Weights of a small self-supervised image encoder.
Model: arch pvt, norm layernorm, activation squared_relu, patch size [2, 2], depths [3, 3, 3].
Training: adamw at rate 0.00093, 10500 steps, batches of 256.
Data: trained on stained colorectal tissue patches (NCT-CRC-HE-100K), 90422 training examples, 29.7 epochs.
Rows from block 2 of a small self-supervised image encoder, named by matrix and row number. Rows with one number belong to one neuron. Each number is 128 + 32 x the weight over its row's rms, rounded and kept within 0 to 255. All counts start at 0. Numbers have three digits each.
After each neuron's rows are labels from the 100 images, of 14848, where the neuron reaches its highest value: "strongest on" is what is common among them. Only what is clearly more common there than usual is listed. The data: stained colorectal tissue patches (NCT-CRC-HE-100K). In brackets: how many of the 100.
# fc1: MLP up (model.blocks.2.mlp.fc1.weight, 256x64), inputs 0-63
# fc2: MLP down (model.blocks.2.mlp.fc2.weight, 64x256, transposed), outputs 0-63

fc1.146:108157116097106095111069151152126103139088104166133108065154130115153136058091120152096171181099060080151121137094135151168158146136122131149112115178131128054173134130081102097141100104173177
fc2.146:150100140117113133155093135070098091111134219107119145189086098149123164122113116101129104166108175127131130126086139078126143169146115113069108102060099108101201114123149153173165105143184099
strongest on: tissue: mucus (26)

fc1.202:129130123124098115099105151140165071097123156139109156124127169122190123175097073072097097122132214145166089094186171100099158160150169152148141122122091166094130177075151106114122133079149153
fc2.202:139087098143105140108163099178170163186099075166182088151083172145114158099149141104137189106115064103114114140131095153166147089087156124136081184138142093169130186100150130125083142124113131
strongest on: tissue: mucus (35); tissue: debris (34)

fc1.193:132111158166068166136096099187130171146104181126116194115071099082094125146166134155122135093159171165104065147178160111150104141095136154107145151132147133091174104142065116106084080128116139
fc2.193:114119136092093098140189175114143107159130115127170073081093159104156148153119075118166141114106125126143147094095127134082114161161186099155209106163163161170103122118135170196175138112080131
strongest on: tissue: mucus (28)

fc1.228:148220150180134125183184103132108137144138094079100119135109156166130132105128161109096118138137083128112176143084072151168094129091099086115104154178092070138116104159130169139145083120070106
fc2.228:143066133114139060142124145116156163113079129153184088145107101090143110193086136110106161134110115187160066172152129087127125082151131129168106083030110119139107162124132163132146128121162139
strongest on: tissue: mucus (26)

fc1.174:122181109082165125110126179133142134130120115101148096105153164159075175238201130124186135148108116159160102105145112099086145143106129132112125179118066149095096103095122083132136165114148148
fc2.174:095139110154172163106085149129175118130140152107075166054132112088166102104181118129069145141111131109133121060163130151154091121094145210141090086069147086154167123119155126110136158108159156
strongest on: tissue: smooth muscle (78)

fc1.39:150165122152164103098182160130115106160124096128192118156136121153112162137087128110182171127081067073162088142168172144194118107068117099126120142140125181107090095142154118141141098121202104
fc2.39:098153119127119126106133133111105146143127191087147126136101146105123135171168191157190156069126163135139158108119141178079131057134172167148094100122119155143124107055089094113090167201122159
strongest on: tissue: lymphocytes (31)

fc1.165:127192166117189153114162145138079073081121108144122138100132117080141078147101163102038128148103166143049148144156146120153148087151110161122163132112123121140117127112182113125171081178144158
fc2.165:094128178135118107140075162084118066106172116163132108085098091171150164150142109109140132107141134135147096142081141136140129171131127061067120180190103171164180158135074134155109080156097102
strongest on: tissue: lymphocytes (98)

fc1.159:087135132163146139110141078102087066147197123148120127102077170116123209139160124111112085173146116092094131123033133186082153129135114107114116152137107148142131150089109085152095150150177133
fc2.159:089146166101163169198114096128100160119153146065090164126156145155159138158156138135203119137159094086117166086114126182061100197124126088116117147114103121089091132129131129140147129200112123
strongest on: tissue: lymphocytes (34)

fc1.190:132150152096126089127116109182192154107063144115162139150137124090147101109116089142130151059085146133145106111155140089081099124170222130136122134132169146075155073184144132136095111076098108
fc2.190:118124144124139125204101121081103145095127111100131133081150153162137178136144084151194098155194115080130149098088097124116062181157105100160113110117102125113078125072120154155132200162107102
strongest on: tissue: cancer-associated stroma (27)

fc1.224:174203186073150132116141125151115085116141154154150124094118136128128127137158098105076131061149161115152143146126121113104141094075159221142105111162131104197089171172135125126122065125133157
fc2.224:159085112160074039184136141122071153132151140128121108176098094118132147149102105195164121130153137094172102131098096130139115102135127131150171114116125104078134060160136146147179158148094055
strongest on: tissue: tumour epithelium (68)

fc1.62:120188162119138126086178123124129103103138121150109162108109105124114171168105113102145117085171089140157098084159169162180121064107079159113155127145135110138127152168173190114054101194084125
fc2.62:197143139139131161159167082142148078138146118121138061146098124107111153137114149142092181155108169141127155118103077190131107120133161113167100109092108046121157106177177127099146169153105060
strongest on: tissue: tumour epithelium (58)

fc1.83:104115100121123102093118169161133176076144082113141146151116131142116097116126157148107068128176119122071174098106154164174065152107084182173133126141126117097207065159129122168159174119109157
fc2.83:084105146115130084161152153122118115130070131172141123140116138106128142207103090087155140134083184155111106069080184098140131109127162104138149091090107121183206176134085117107110102183110131
strongest on: tissue: mucus (45)

fc1.67:177165134140147189175183113117135121077182101126051135122125110143151089136129147083130108171118102128091110082131148090150138098098153138177161139129175044107156169128165112106106149070144140
fc2.67:154152143110152151131150118152133206126168127137143114129163127090111147162131084157136145117102079137129163066082047092112126112104197132146158079057188125111118093080143156154128101146109172
strongest on: tissue: adipose tissue (26)

fc1.227:112120160165076114099114159174084072125100126141186139144081138075166067168146137099104132122172119145124054153133140064139161140114121139152142149094107187125166146109152151129064148155087170
fc2.227:125086104124157124112123100151126097120145090153187079107073175072147108156112087107108135103102153166171147197111108077126171076087129110104146120134161156073114138151149187145111115064151172
strongest on: tissue: mucus (26)

fc1.246:084115177194128151143056084114135102146114119067124133142058074159086141137148160125144061150123201104075116136094120144138135078113124113098153159101136143148082114125153128087090139149127087
fc2.246:126102124096203119227110135117162149178116158117151098136129125133149210119144165148099091094122082109173128091086095113126121156129192136134150117121088074098142185154114149139139154179130122
strongest on: tissue: adipose tissue (86)

fc1.79:131088134152154110102149081112140131098155179123144040094086180106152152127160112124102105209119200126170114125130098118081147114112110144131136216109122104121116176115176092158095154147137134
fc2.79:122112141108129193120093154127079100091220090102089089158166156106157109097163108101105155148127090158102161097094072142145130177129165067140130108157076113081111092146111178113145108102150125
strongest on: tissue: lymphocytes (75)

fc1.157:124134115127179163130110173122056096127154069120189100108078076116099085159106136125109118193085104146184112156154179147100119124127142130140073102121159122122100118121148086138107125091214151
fc2.157:079198187147145169128107135134106115110174152139090133091126142099115130126153165138140182128149131159078158155072150175184129137132099120066133144090110105056134065135115092102083109176113156
strongest on: tissue: lymphocytes (48)

fc1.169:072161134108105120129080185135094072128099180064074142113128091163120080173105128105102110140092177112089111146148145081091144170142135091121107167137141170127194144142101075148104153165110152
fc2.169:205131148127145088112085126144172098099111073167188108129073129125129140146134167103159134172130129184130137158148156089127104101108108135117112152181171099106155160140116160154042141055106155
strongest on: tissue: debris (40)

fc1.118:146061135081070147133096128123122076166073103175183117115121120121120076155128110115234164106121153111136141129125122162139180117121131132133113104102158167166105184121150123083089148156077099
fc2.118:144127137168164149148092163159206129065105111167114178107082123101130095147153116103118118110150078170070117160120102077166103139120101082114086136047154124122157114101185108141132087088119114
strongest on: tissue: normal colon mucosa (34)

fc1.125:104084116171096113099142123143103090106182166067117157105156152171140149124108105173121109161117159172087120121183198126139078092122047152117139110100141158073133063165130111100114104148122158
fc2.125:113099131120116081095121127176161129123102149128102127088106120169121103032140146150111146091120163104093180122138155149065145153087171111174118127170146141220108161130102092180174102154150146
strongest on: tissue: tumour epithelium (60)

fc1.107:124128107145175113174153137097118119198171110105143175136191107097169198146104137154166151078089132090144161194126151166108150083128112101108159108111090153088110147137089075154134140146068117
fc2.107:142161175137142107206175140126145110125154131094087130140111096125136133135115105143148163174124116120187135140124136116111109116171117111079142123015142148109127115142120121083190073183094054
strongest on: tissue: mucus (30)

fc1.59:110111094122125069110101099127106125093105178078113182102078134119167146170148066102064098130115125172133105090175146114105130126112135149089161149122126164093095117131114115038096155148168192
fc2.59:138095106126157090072156157122202098153085120176201063119080127124131118103139103129091103101111120128113126196143119093148117110098102094153163135123146115139107152117175127159141089048179166
strongest on: tissue: mucus (32)

fc1.247:162173147121162089134146091118084157129132162111098087137053113129168082153148194107052074123117074166150050144071099099146130146139134140089112096114109102137135141137149125144127167125089099
fc2.247:170134082112167116134133166130179121108117111196182090138072140100133127105119094119087114132092134129158109152143080099156208109090133107111105120121184162162119200116170144160108093063135162
strongest on: tissue: lymphocytes (44)

fc1.35:170113154143164182096134133144126112078172101198107124175089148162098136176119094159122143071141122144142100108160105206120126150188051152097100103164094162120131145122147149142087137143105083
fc2.35:139115140161150132155098122117141053094115114137114142133143144101209074160100131082084085166150156152102132080133152077135133178141131090096146170113103129132190157140182126136122105141108034
strongest on: tissue: lymphocytes (67)

fc1.9:135119095083151072183109128152092121145182113117149156125066047127140140124145160114116136166138133100113084096135129159152163152148198090084156120068143203135144119129110178130182158131155139
fc2.9:109109084145129150155140132174096143122110057145094124152104107186140182129134172072183140121171084107155143113156184108112138133176136130138122130108159192144050177141130103136184165122158087
strongest on: tissue: smooth muscle (38); tissue: tumour epithelium (38)

fc1.148:092098122158114168139131096120160097111212155102089150135128154158144127108115120136175106100126102162126130082096164088119101096152161175209181157115204142126152097059137120082153133098147109
fc2.148:127152138116154186115070174161188081130138173116105099114111182112088106165132079145133121144099157145098146065115126057136158122064164095121126135081126122145119121097167126153096097178156186
strongest on: tissue: smooth muscle (46)

fc1.109:130106135130131085148130126094068093095134065097131127097119151156115129137094082101216109119125127165085124141145153162135105069199090103146116165098139163203114143160107092191159165140119134
fc2.109:126159211196059127169138127136147080137133126098083146139115080155130095116092147093140114125139152092120131116144169132150183153109096101063114186116101159153171124160111125155117078148057132
strongest on: tissue: adipose tissue (41)

fc1.230:092074116145114162116103167196125086115146160123121186076103097136151170174100118109121093130077136150091072124164185110126113139113109100147102156155159197088081161159115125158130082116131182
fc2.230:156147136149204122080125159096150159096069152165129070124116196131107144117179134097102115102150137165079135111121095151080078121112160096166196097195170119132143120128121139153103107150110173
strongest on: tissue: lymphocytes (50); tissue: normal colon mucosa (26)

fc1.61:152121107149163155105172110133136194177130061094172070100124156101140156090178146100115081152133091100128138100084124153092124126208120161094122106111116094160077157096107149176117137154080099
fc2.61:108140117130144128079097110140117164137133118171144116086066101144080177046096165088153156085162076102169162113115126170075146161116146143144110145159129165137108174070135160140066134089093140
strongest on: tissue: debris (42)

fc1.141:140140133141118152171207179136143122098143112121098067079085155160140142158107132137157102151129151128164152157133127073109131145117155095115125123126088080144098137176089034184122181101169080
fc2.141:113135136178128151149133088170096112124168133140050061117147112156173117087093176127120130127074184137094113160174149071148173118094108128097119183086111095147112128103126146144170195169144115
strongest on: tissue: mucus (32)

fc1.177:148085170178143165117090129155123135162176117135126194204143141160081120112126152180060109152145125122149130181079156131116167129136158149113077145134118190100104106152115139149094196163163130
fc2.177:095125179110101124145180105091149147150146104153118091104125102152137205058092181111105247127136145153219177107139093152111129140126141146136118111165120136111129114136121148127167116139128113
strongest on: tissue: tumour epithelium (38)

fc1.13:178110125093179161121148091194061145127129080139119096153134087127092148112114133161095163114164088155164125164090086157090155106148108082173085085132113082149094136133166115173137109107083073
fc2.13:136064142120141120113138111079133121128114108124146106094087174143085187078149128104165127109166080091120151140170079102133110172114130076183138178117106132119090155100182123224143174112106117
strongest on: tissue: debris (44)

fc1.172:095177181146156125132120146116161075088077125148118066095127142190146125126126146073079054097111125123131124178101113117226122101135127098128126162099049132133132154103155131127156127159119139
fc2.172:089091106182071151141100121185153121160152169135106133139128096154116119133119142091081158137107173090177123089178121152047144172198114149089104137106112171148162106070139140103158114138161093
strongest on: tissue: adipose tissue (56)

fc1.15:202107094112186173120138108155143180126155136085150065138106100086066149125167090124116146112187096118130112129096090116088101098107105146094161160178154120107089169173103088169125127115097096
fc2.15:073119129142139167125079157165196136165174135165161102107079107122149106060116128077092163121122131123142132090182135102048152146147137091124128167145062126174156177117170106113158119100121135
strongest on: tissue: debris (35)

fc1.248:158090121110152152108127129047128141162084112098119172136136109112092091180157128084101163133156135132182092072112134170150136147119176106106178122141165182162132203130055126149096123114080126
fc2.248:121122186172134161121098108135103129141158093096131087157103108156096144094115133133200181078141125081109146089144136113144137089095100134144074154139029091141093166140126093165173130181106090
strongest on: tissue: mucus (25)

fc1.241:106126155147118133138072187115082125065108096115118107168105131164160139125108133071123117091175193149102094127167182181137109131121093125101087137068071157130131115189128127156178087087111112
fc2.241:122163166135113114188106118180139071110190173132103153134100094145184063112132095106140086125116167097142127059171137123114126152090101118081133189173100161150118135169094147095112073123149116
strongest on: tissue: adipose tissue (67)

fc1.89:051098114146071108148125134109149101138154154159075148122204113197073134191160101163151141166149151126172092143162166098129097146179109111136167101130122167134124090110113110116111167087161153
fc2.89:145179142090136138121081179108134099110095146145127108006093155143133085144106102068153112094119176122124132109159158076130168155089103165092135106089160165156132153118114118137115106105192137
strongest on: tissue: mucus (41)

fc1.214:195138144161164121107151114129167147096151201136098118137125092154137155075138174107117123149081093113150128107114063142176126081133058144118156196142112052138097152127088169147135111148148090
fc2.214:159086086145147154138138172125076075135163091140183050136125182084138143142125095124093112136078138160161158147105102110109151092128125112127198094149129117098136130164151193172103142056106131
strongest on: tissue: normal colon mucosa (25)

fc1.207:110117126111164090130146180165162179086165176113148146069097131078126104157116144178134083142152167143068086166118196062107089137171113130159154161118181156094138136146112110122179132105128140
fc2.207:144181144110123110120167139131122084093049141160084136107097111165067099118127130139183119114107171162139142102122163084087157095118093118104126077069148154161142175174078176088160130152084134
strongest on: tissue: tumour epithelium (60)

fc1.245:128174100157150197107109126162142100095143079092170125121109092137133117191111132148123163164130125145111096094161171121122089106103202145090104150125173143125141223121193142100128119139190137
fc2.245:174119152107080098124166130123108172200174087152121094169105085129149163085147122154168136108121081064189133086078085155171117108136156134190160103125111169168130155107150147151096143143100130
strongest on: tissue: lymphocytes (43)

fc1.254:097128167144081093123106121110118158084145143148092223109200124139063076120116184144134144115171130116098143115094123135161132204112112114136106081090117141143130131131152169112076118131063166
fc2.254:086070136104148143105116171114102078126183072129149045093145194111192146133157130093067153152121129143144169153127132129086159115143157059181148101157137119135127112104115148147165158089127127
strongest on: tissue: lymphocytes (63)

fc1.2:163170180143140116167147089163088120151152119100143151147100137161110134147046195159131147174143129178119113193061124121114139133116162152158147086152116093174115130147147067146170102146069110
fc2.2:186071164138104090135124139114191124117116114207146107125102185116123169126115078133070138143136095163105082150165101021152118115151121131141163138145174136125127139142123133152150102075160162
strongest on: tissue: mucus (33); tissue: adipose tissue (29)

fc1.21:140193164158118094097139102128134190089149160112106113107137158182123175122130180152124103120211093155131141147080116081143163080086094132148139092116130040139117160099120092088117135086127121
fc2.21:137100138103120164085136102155113116097175153066160104057166164131085190153161123158125146117207110112059125152149109118144101121140113125121125110121187153110104081120073122163094100119136194
strongest on: tissue: mucus (30)

fc1.179:162111128105139136115137115108140066133136125100110117047111110093136092195138151134131203072089120160128063128127086171147159148131164151181181111139168198106133124114151172117130163090136161
fc2.179:116118164122088140130124130129113150092158137088104135180140116157114136119076206127210145123131145170172183170127115126211110092124143188100139123103087104094114106139093094178130117117160067
strongest on: tissue: adipose tissue (78)

fc1.43:111080107074161147118154119187116171135190137124198150148179100068089112169195075122124130139141097105128108104133085088104099133138129165158141116191156107128065136121090143166137135108155129
fc2.43:133131118120097112145085070147118149129094184118130100162121102199110063123121156137073129131053127079171104085185176115149136140129110142096106106113092117149149129110148073103197175109166120
strongest on: tissue: cancer-associated stroma (28); tissue: adipose tissue (27)

fc1.97:089071154140117082137123128167136142111093105140116179139195078151141113110101133122123149049075111116145158120102160180129180080094091073147123159158084135128119070140167102110088150165113094
fc2.97:183139192128120078234144136095125120125151127151098134123150097169131177136134136160173154127199132117113118104089098136119149117136183129063122107042127156153113143154113111101164136158138100
strongest on: tissue: smooth muscle (31)

fc1.40:173166145133128107167146159140107106048109081110121088109104175181159133107129185073130106115172203183125163127064131109126149115160108119104098116129070131133153132075149087150174127128114145
fc2.40:100072115130069157138090129155094118162173117128139149191201082128093140134090104160099145152107085047148093114179142130122150121168092163147125127151122132098159100099131192106140127117186089
strongest on: tissue: cancer-associated stroma (29); tissue: adipose tissue (27); tissue: mucus (26)

fc1.206:134169145106158115095135096114089170116140193164212130144152147125072152094106219099163138111113137107140169143093102123142117120083183074167107150103126068132110164124140136115079114125084127
fc2.206:108116140097081031158092148136149120124163123078141142086090119169150141139152111132147131099093145134148105163162136057142179113126101084112119118064126111154065166127123164128206139101167154
strongest on: tissue: tumour epithelium (65)

fc1.198:179165171127130119106160131096117217151167091121167065087146115095117129138161101106146130169183119081117130162069156137106142109129100108164133093148090118149066144106100119139210124127088138
fc2.198:095093165136140090191077076050170143120070114150132147067091138121131168105155123082164116118130094123140124158146131096114099184134124089136104140122107136156066184102172153177173121137146119
strongest on: tissue: debris (32); tissue: cancer-associated stroma (27)

fc1.162:128085159170089055109154187144073130129056121140147156114076172179113101142156140147140049105170139133134122122137150078150108104097120067148149146153158145162168132111159132133109183107103152
fc2.162:147140152173117144121172153088074121135116122140088114123094178127147152127112160128131045059205204109127129179041125117150152083121122120156137143140120111117129113166088128112103137096097084
strongest on: tissue: lymphocytes (73)

fc1.75:142130075137121123129143137080163095118103141113134086110058122111144075186116146083165158134110145218111066100082099094104130125096092156126093036133122162139166109108159143143144145129161142
fc2.75:179123191171143090188111118161134125118162187137121143111105111144136121114111152126202131119117187119114172085120099104172114133118148110106163125028134150176160115160087092126111127186116088
strongest on: tissue: adipose tissue (26)

fc1.255:136106131106158150099139120120118136179142071133186060100131128169087123103161167074116167110181111112136140118095069139113120126078122109166185113151110116138070169093136155169203122101097086
fc2.255:104092164095147130130116156088142120172120079162163142115105135173154147116130091103148139133133119098123114113175171085084074157123213102166132173144092147196104174088186146159178133101163127
strongest on: tissue: debris (39)

fc1.143:082134145068135143099112115138103137111143171132102165153162155142094091166153085132146111100109138134084095111161189050142163131121141106126130226129165194144140164147090142133074171145151151
fc2.143:213138085143141089149135128143178143101065175165126030111111145144111128121124088143104115071125121156092098125124063090086140131089207127159123137095093136119133172124120139141153137104117135
strongest on: tissue: tumour epithelium (49)

fc1.243:121129196136091102121167111133145159080072137162103118166121097164136129132139160101102048093175149089179163086070177123135141071142074054135145156142133116107144112149123132111111082132100114
fc2.243:157128134156144078190127121144117148145184142117108163187192074112098160120120135156149193160171127102111062151121120141134142132152129141100154119055148100092155097159100085081124148150097065
strongest on: tissue: adipose tissue (56)

fc1.115:119135177122097108126086144140154096083168161100087129153165159165166138133105114124130075128044166149107109122149192085145110122094052158139137146066086179088115108170135093097143125149160137
fc2.115:121143148141155176064087117170133110129159109176137101129083127132107083097131171074149176111101099132146181076138151130082152146111149081151084153187078148174142185134149125146098065155133150
strongest on: tissue: tumour epithelium (67)

fc1.44:140162123114059163131141133083133180125112075113090106152132161169193167085079149095079155089203115109155089127123131139125191108156129127124070127131136095124162173082154114090116142158096108
fc2.44:076171078103102152116194105107075161148140152081105153118169134140148124127162134146074127104121149087164135083117151149114121141138087200176110081102160118182130144075137096147160195147157107
strongest on: tissue: cancer-associated stroma (31)

fc1.94:135049104072156118063127145151082122140119146151133152122115134087116108174210125164164166126085125155085113128136136118114109120119072124082143157115113210123100096111103110117094137177131196
fc2.94:125118086141168118126125115145204175107121107194114140127119182152122099145104117159123167167122179158106115075133130043154111075089128143167094070050152124138118141136140131149160168087144142
strongest on: tissue: mucus (33); tissue: adipose tissue (32)

fc1.66:107161119144143114119187097128157102091109114139130102095108152172211184149151129117132149122144121111156165101124140149184147120066072111117135118129094124205094168163167057119097111082102084
fc2.66:144120138057084128083148169099147106069196116075108113114152142122113128156096119127143221112115154155108139108112097131132117112157130090184154135130103113072115103188071147154176170140156109
strongest on: tissue: adipose tissue (80)

fc1.171:104172135162091096077189108164120130106106153112081141088106138191142173128112138133080099166157185130161078144110137148157086098110126131200154164138128126190074093140122095110133149169109084
fc2.171:197120112146131159172104110127154141070173093127093137175177152092072152123158140124087139140198133166095128140156115103195091142106115132117103114129119075043174115125164109080103134113141133
strongest on: tissue: adipose tissue (73)

fc1.189:137178208114108135135169144122030133136112126102136071125176151126150143122098216124122125131164181148148157174089132130124124059107076136110133151138104110141097136169111106142140092170115158
fc2.189:164099157162120163170116097190067134123109101152115102146138041185095115136096097103148150179098059100175099143115083097128164145143128126150132194076138145131112127164141142100172108118104119
strongest on: tissue: adipose tissue (35)

fc1.218:064064115125159129156107080141071114069078161167126159151085073119154146150122091115120174087164141136114102159141177145141130140158176142122076120105131159126160143081129098085108102144192165
fc2.218:107049120144154137123103188130167128172132106201173052109088116079182094132140106116098150131129149155144144165147120106087199115143175107115127093115084156147142179124148143148104109083137155
strongest on: tissue: debris (39)

fc1.231:132175129168163144138200136113121105067155089093146075095098093125192150146091106097121073123106127131148124122107102078179094109157089114166155146145129106187164111099190104091159121103086144
fc2.231:157118115153074094168162109155123187141170137094116154158147068150148144138060100198110149172118127136160097117127138125148125133145101181172118083048148112097138103158107097096149133097155063
strongest on: tissue: lymphocytes (38); tissue: normal colon mucosa (26)

fc1.0:084139163175110120124112127169077128136102107107167139153091118206057147104132134153124108159091142060073104119111167149137156161138125098171131159166114123163131073158107096110147129151065063
fc2.0:173132110172142120197121130125156141085079134148103129106157105173093178139115128135143128107136143109149076193109073099137147097097069134082121137055139113080082137161159175130100090159146074
strongest on: tissue: tumour epithelium (51)

fc1.80:119106084132107073151107179183133180106106168087160182126145090105196103158161080139128139104091130155126178150126159107184141152097172170119113125083115087078137060145142119131095125132143159
fc2.80:159094126071180187152140152107111066150128062113137093131125177103158156120141073109062058135149102114130150143120088111123139169133121067121118109155124109096103149129170165160171122068160138
strongest on: tissue: lymphocytes (47)

fc1.145:084104173058067091130116113142137113106160186139083080148123097118163067126184127184120139100157130109095160165118092140130094157125144113109166165103133132175098150110147123078127086126051143
fc2.145:089131160146098119100109135108109133142157189110129124082071130091140141177160179140196191077108122141129182141155132169107119128127153149157128089112109161133130068086084093137104109135035137
strongest on: tissue: lymphocytes (42)