{
  "cutout": 0.4,
  "hidden_act": "squared_relu",
  "init": "kaiming_normal",
  "beta1": 0.95
}
Rows from block 4 of a small self-supervised image encoder, named by matrix and row number. Rows with one number belong to one neuron. Each number is 128 + 32 x the weight over its row's rms, rounded and kept within 0 to 255. All counts start at 0. Numbers have three digits each.
After each neuron's rows are labels from the 100 images, of 14848, where the neuron reaches its highest value: "responds to" is what is common among them; "patch colour" is the nearest of a few named colours to the mean colour under the peak. Only what is clearly more common there than usual is listed. The data: stained colorectal tissue patches (NCT-CRC-HE-100K).
# fc1: MLP up (model.blocks.4.mlp.fc1.weight, 512x128), inputs 0-127
# fc2: MLP down (model.blocks.4.mlp.fc2.weight, 128x512, transposed), outputs 0-127

fc1.468:102180193102116168140087127083102139137092164110087123110171137111124137107171119163164129106115165167122104111113138117120145091145125130154112160105034145129111116094110166091154197151100160101143080143221137106151087160133069134102194120130089154152152064175108092084151138170176088111093116099115176137077093053123155074171146112144166154145106099106147170144143138133148101121121
fc2.468:095094116154171101159153140135137152109178125154131085170157161128186129193147093135095099148079117161142128052148138090163070137071162170149168136146093173124127103137100151142121066122110109117090146164154152124084107099076163154174193092107092188167163159167127137066149139133113075087111129133170152160091151111159120124098083068086141095127134112081152118108123108086136061138104
responds to: tissue: smooth muscle
patch colour: white

fc1.281:127141156120167169144134179120150134144112145101079148124129118153125153131018079106133138165133121114098122094184068129055139087133121103104125163100084125119129139113070092164108104109101186180109184207133088083110134166112151142076139101174119103162194139168121189142142116169154109088122090169125090138097127149170123098185107125098092128141114109095064151137140077135098115136086
fc2.281:145097084138117084113155144157118163162185122100111171092127119093090054095115104157124108104161121111136104165137069161177136132103095157136144091186191085121163121169143107177094119135154145136129103143119066100085142094115109103144113123118139199140204125142174146109156130131074117143160122142085144121141132067074148165139111164119100188091199119167119116147137130182067142043129
responds to: tissue: smooth muscle
patch colour: white

fc1.86:084185164111139175152098137102110118150121077105113157116134070132167126068127136097125164223119153096103090124114149091137074117125147155163070121152116146083146154117108073166135141113149128100161156121111183100125164179148132104114146117076188155124111134109109095134176133105102154101127048121152113148119164175174129126132168075173069133075132158108110147100145162083206122189167
fc2.86:137147085112150096118158095162133161075162105091190068081101111158106127158167139130138134108166099102063105147113143107117139100151134130170139108145133071146135148167205103125133124104138128218122135121098071170134141092121139075147185101063204125102110089136099118176161141156122173180106108107219092115105088140131121122134103162166129149099112168133164122114117157181128111172076
responds to: tissue: smooth muscle
patch colour: pink

fc1.481:117139122122142149129119095090186204162142078138111180157168132111116117166143099171137201175129196122125091091119168140156132118175159072137112135172175165135083134163122170101069124122143151115155099159134139123085094108108115159141118139150154147136113164165163133158112157120167104084156088069069169086182137048137083143116197117139096101074152150115115148112072118179127158102129
fc2.481:081122081157137130086126138158136095123175151093124156180136135116155126140110113081079162112145074151184116123097078088116140092155131110113068177139081101117198192215116107129166096149079121144131135130135080187187170138084136156116123094170193131139189150122180130149153120125071121153113145172132116210114120121121161159142124123128137154148115072141109117095147151091095091182151
responds to: tissue: smooth muscle; tissue: adipose tissue
patch colour: white

fc1.96:140094139103115111151108154120152159188136153126129093155184095119118121190094131123111192130179133131136105057157187184103155111133124106138090138091135114124142086151105079145161179220122163206077094106129074086067176112084108097122133144182160146128119099183131118117124177135122130086095098143143134144068042092124134180149143126150118162091108119143139137129122151086108115139089
fc2.96:119147139172141159084161150082103158093135154106150146166149134116172121065111106146125164077035082089158128166135147056138147092083155153168150115154132151155105159115142117163083096094068096125143119110113078162138149096054159115160090113155088126091126150131152178148108139128135142166161119091130133145169194135101099082098114151075178120153209134107150092095085145165165080132117
responds to: tissue: adipose tissue
patch colour: white

fc1.195:161148151130133144127098170119123142117080117180169143108108154151121105118143103160124169123145158132091185132115135152146088094171142129083111147158117099121164115100098171157170158040159114134128145140168087089140178138141093066183109129117143143103125139211122098167095141152067148099141107123145083070119157104115116198131126214134142160114079174073170108166112116174096197095171
fc2.195:093125167090113129148096083074129114161149086138151089099102124142099187140163224105158114148073075162071124135163119086115080111145158125163180134119124126117154158129102170158135152133106065113157170087100094149116132103110160116144120128139190129169086089177126125157144122117190138156154100121088091128138181137150136082149174185101166087108164216122133149086134167189095128119135
responds to: tissue: smooth muscle
patch colour: pink

fc1.283:130121149160163141134091156070122159109084147158118116120135212114126169153146172177125054190137146129116140129143137060146136110065121111156138146147144144097076146098064146170158105125124054147145179127144211092128173132142116136162135169153095136137188164078135101096153112097173134094112157113110152123086132176112081091104123162091124111088073145096190129062126149103153158122114
fc2.283:102095113123146164146088075126069078098163094142146137168106130086154153148135162119112075147110151140154076145127042120105120059095166104057170124118127089124131055158133159132137137108120139147098150149141143086083167147204117176099170103141104153116145129149131048177160134160065109125144148126177158178116100122112147142162071117140162087092123078119146100193112099124173124143144
responds to: tissue: adipose tissue
patch colour: white

fc1.117:103120087127161104143067133132117150120155145150132131095177115113180126150077109101146094125090137156170085122144105136175225131133117136102181180108103144150063105152093139094132203107120075141175090159205156122064081174145079143158152109117111144104089105086072181156170137167093121186106150094067102145124102108163160133135125103093119161113116135144141130139139117100134142165066
fc2.117:076064123119157133095158152034195088109091162175173153176182167151116195099187097128102143165107110140109137108153136115115092103138121126113143168194113156111153097132130123113162107087133110127112191145106120125117131147120174135099104174119162115154138163113162113112102133091120094119169130135157142174093199110139176131094208107063102109147103101158095161079078145148130120093170
responds to: tissue: adipose tissue
patch colour: white

fc1.276:159107122147107172116089099114141118081133153140158083125159091051112180098095084092116161122114086058060105072153076111147169098136135074145148128116144094125148183133171113124135167103148139126104085204071118123164130147155120172132170149135098121074115117089118063160131129086137084186128068104149145167128069067122125144111171183095100141126098089135114145114145133122148107182102
fc2.276:176123127108185124120124124109123165112086151112155171161109119203067093162148135183120156135118097166125150186091184113092148168165136129117117108133141152099139162094179139181126139114105171110107147154160107148156111062125081076150137148112150110108073106146105082138088158127171130131083185152137080068151101176164035133085124086161114095146156139127163098075176134085143097151148
responds to: tissue: adipose tissue; tissue: mucus
patch colour: white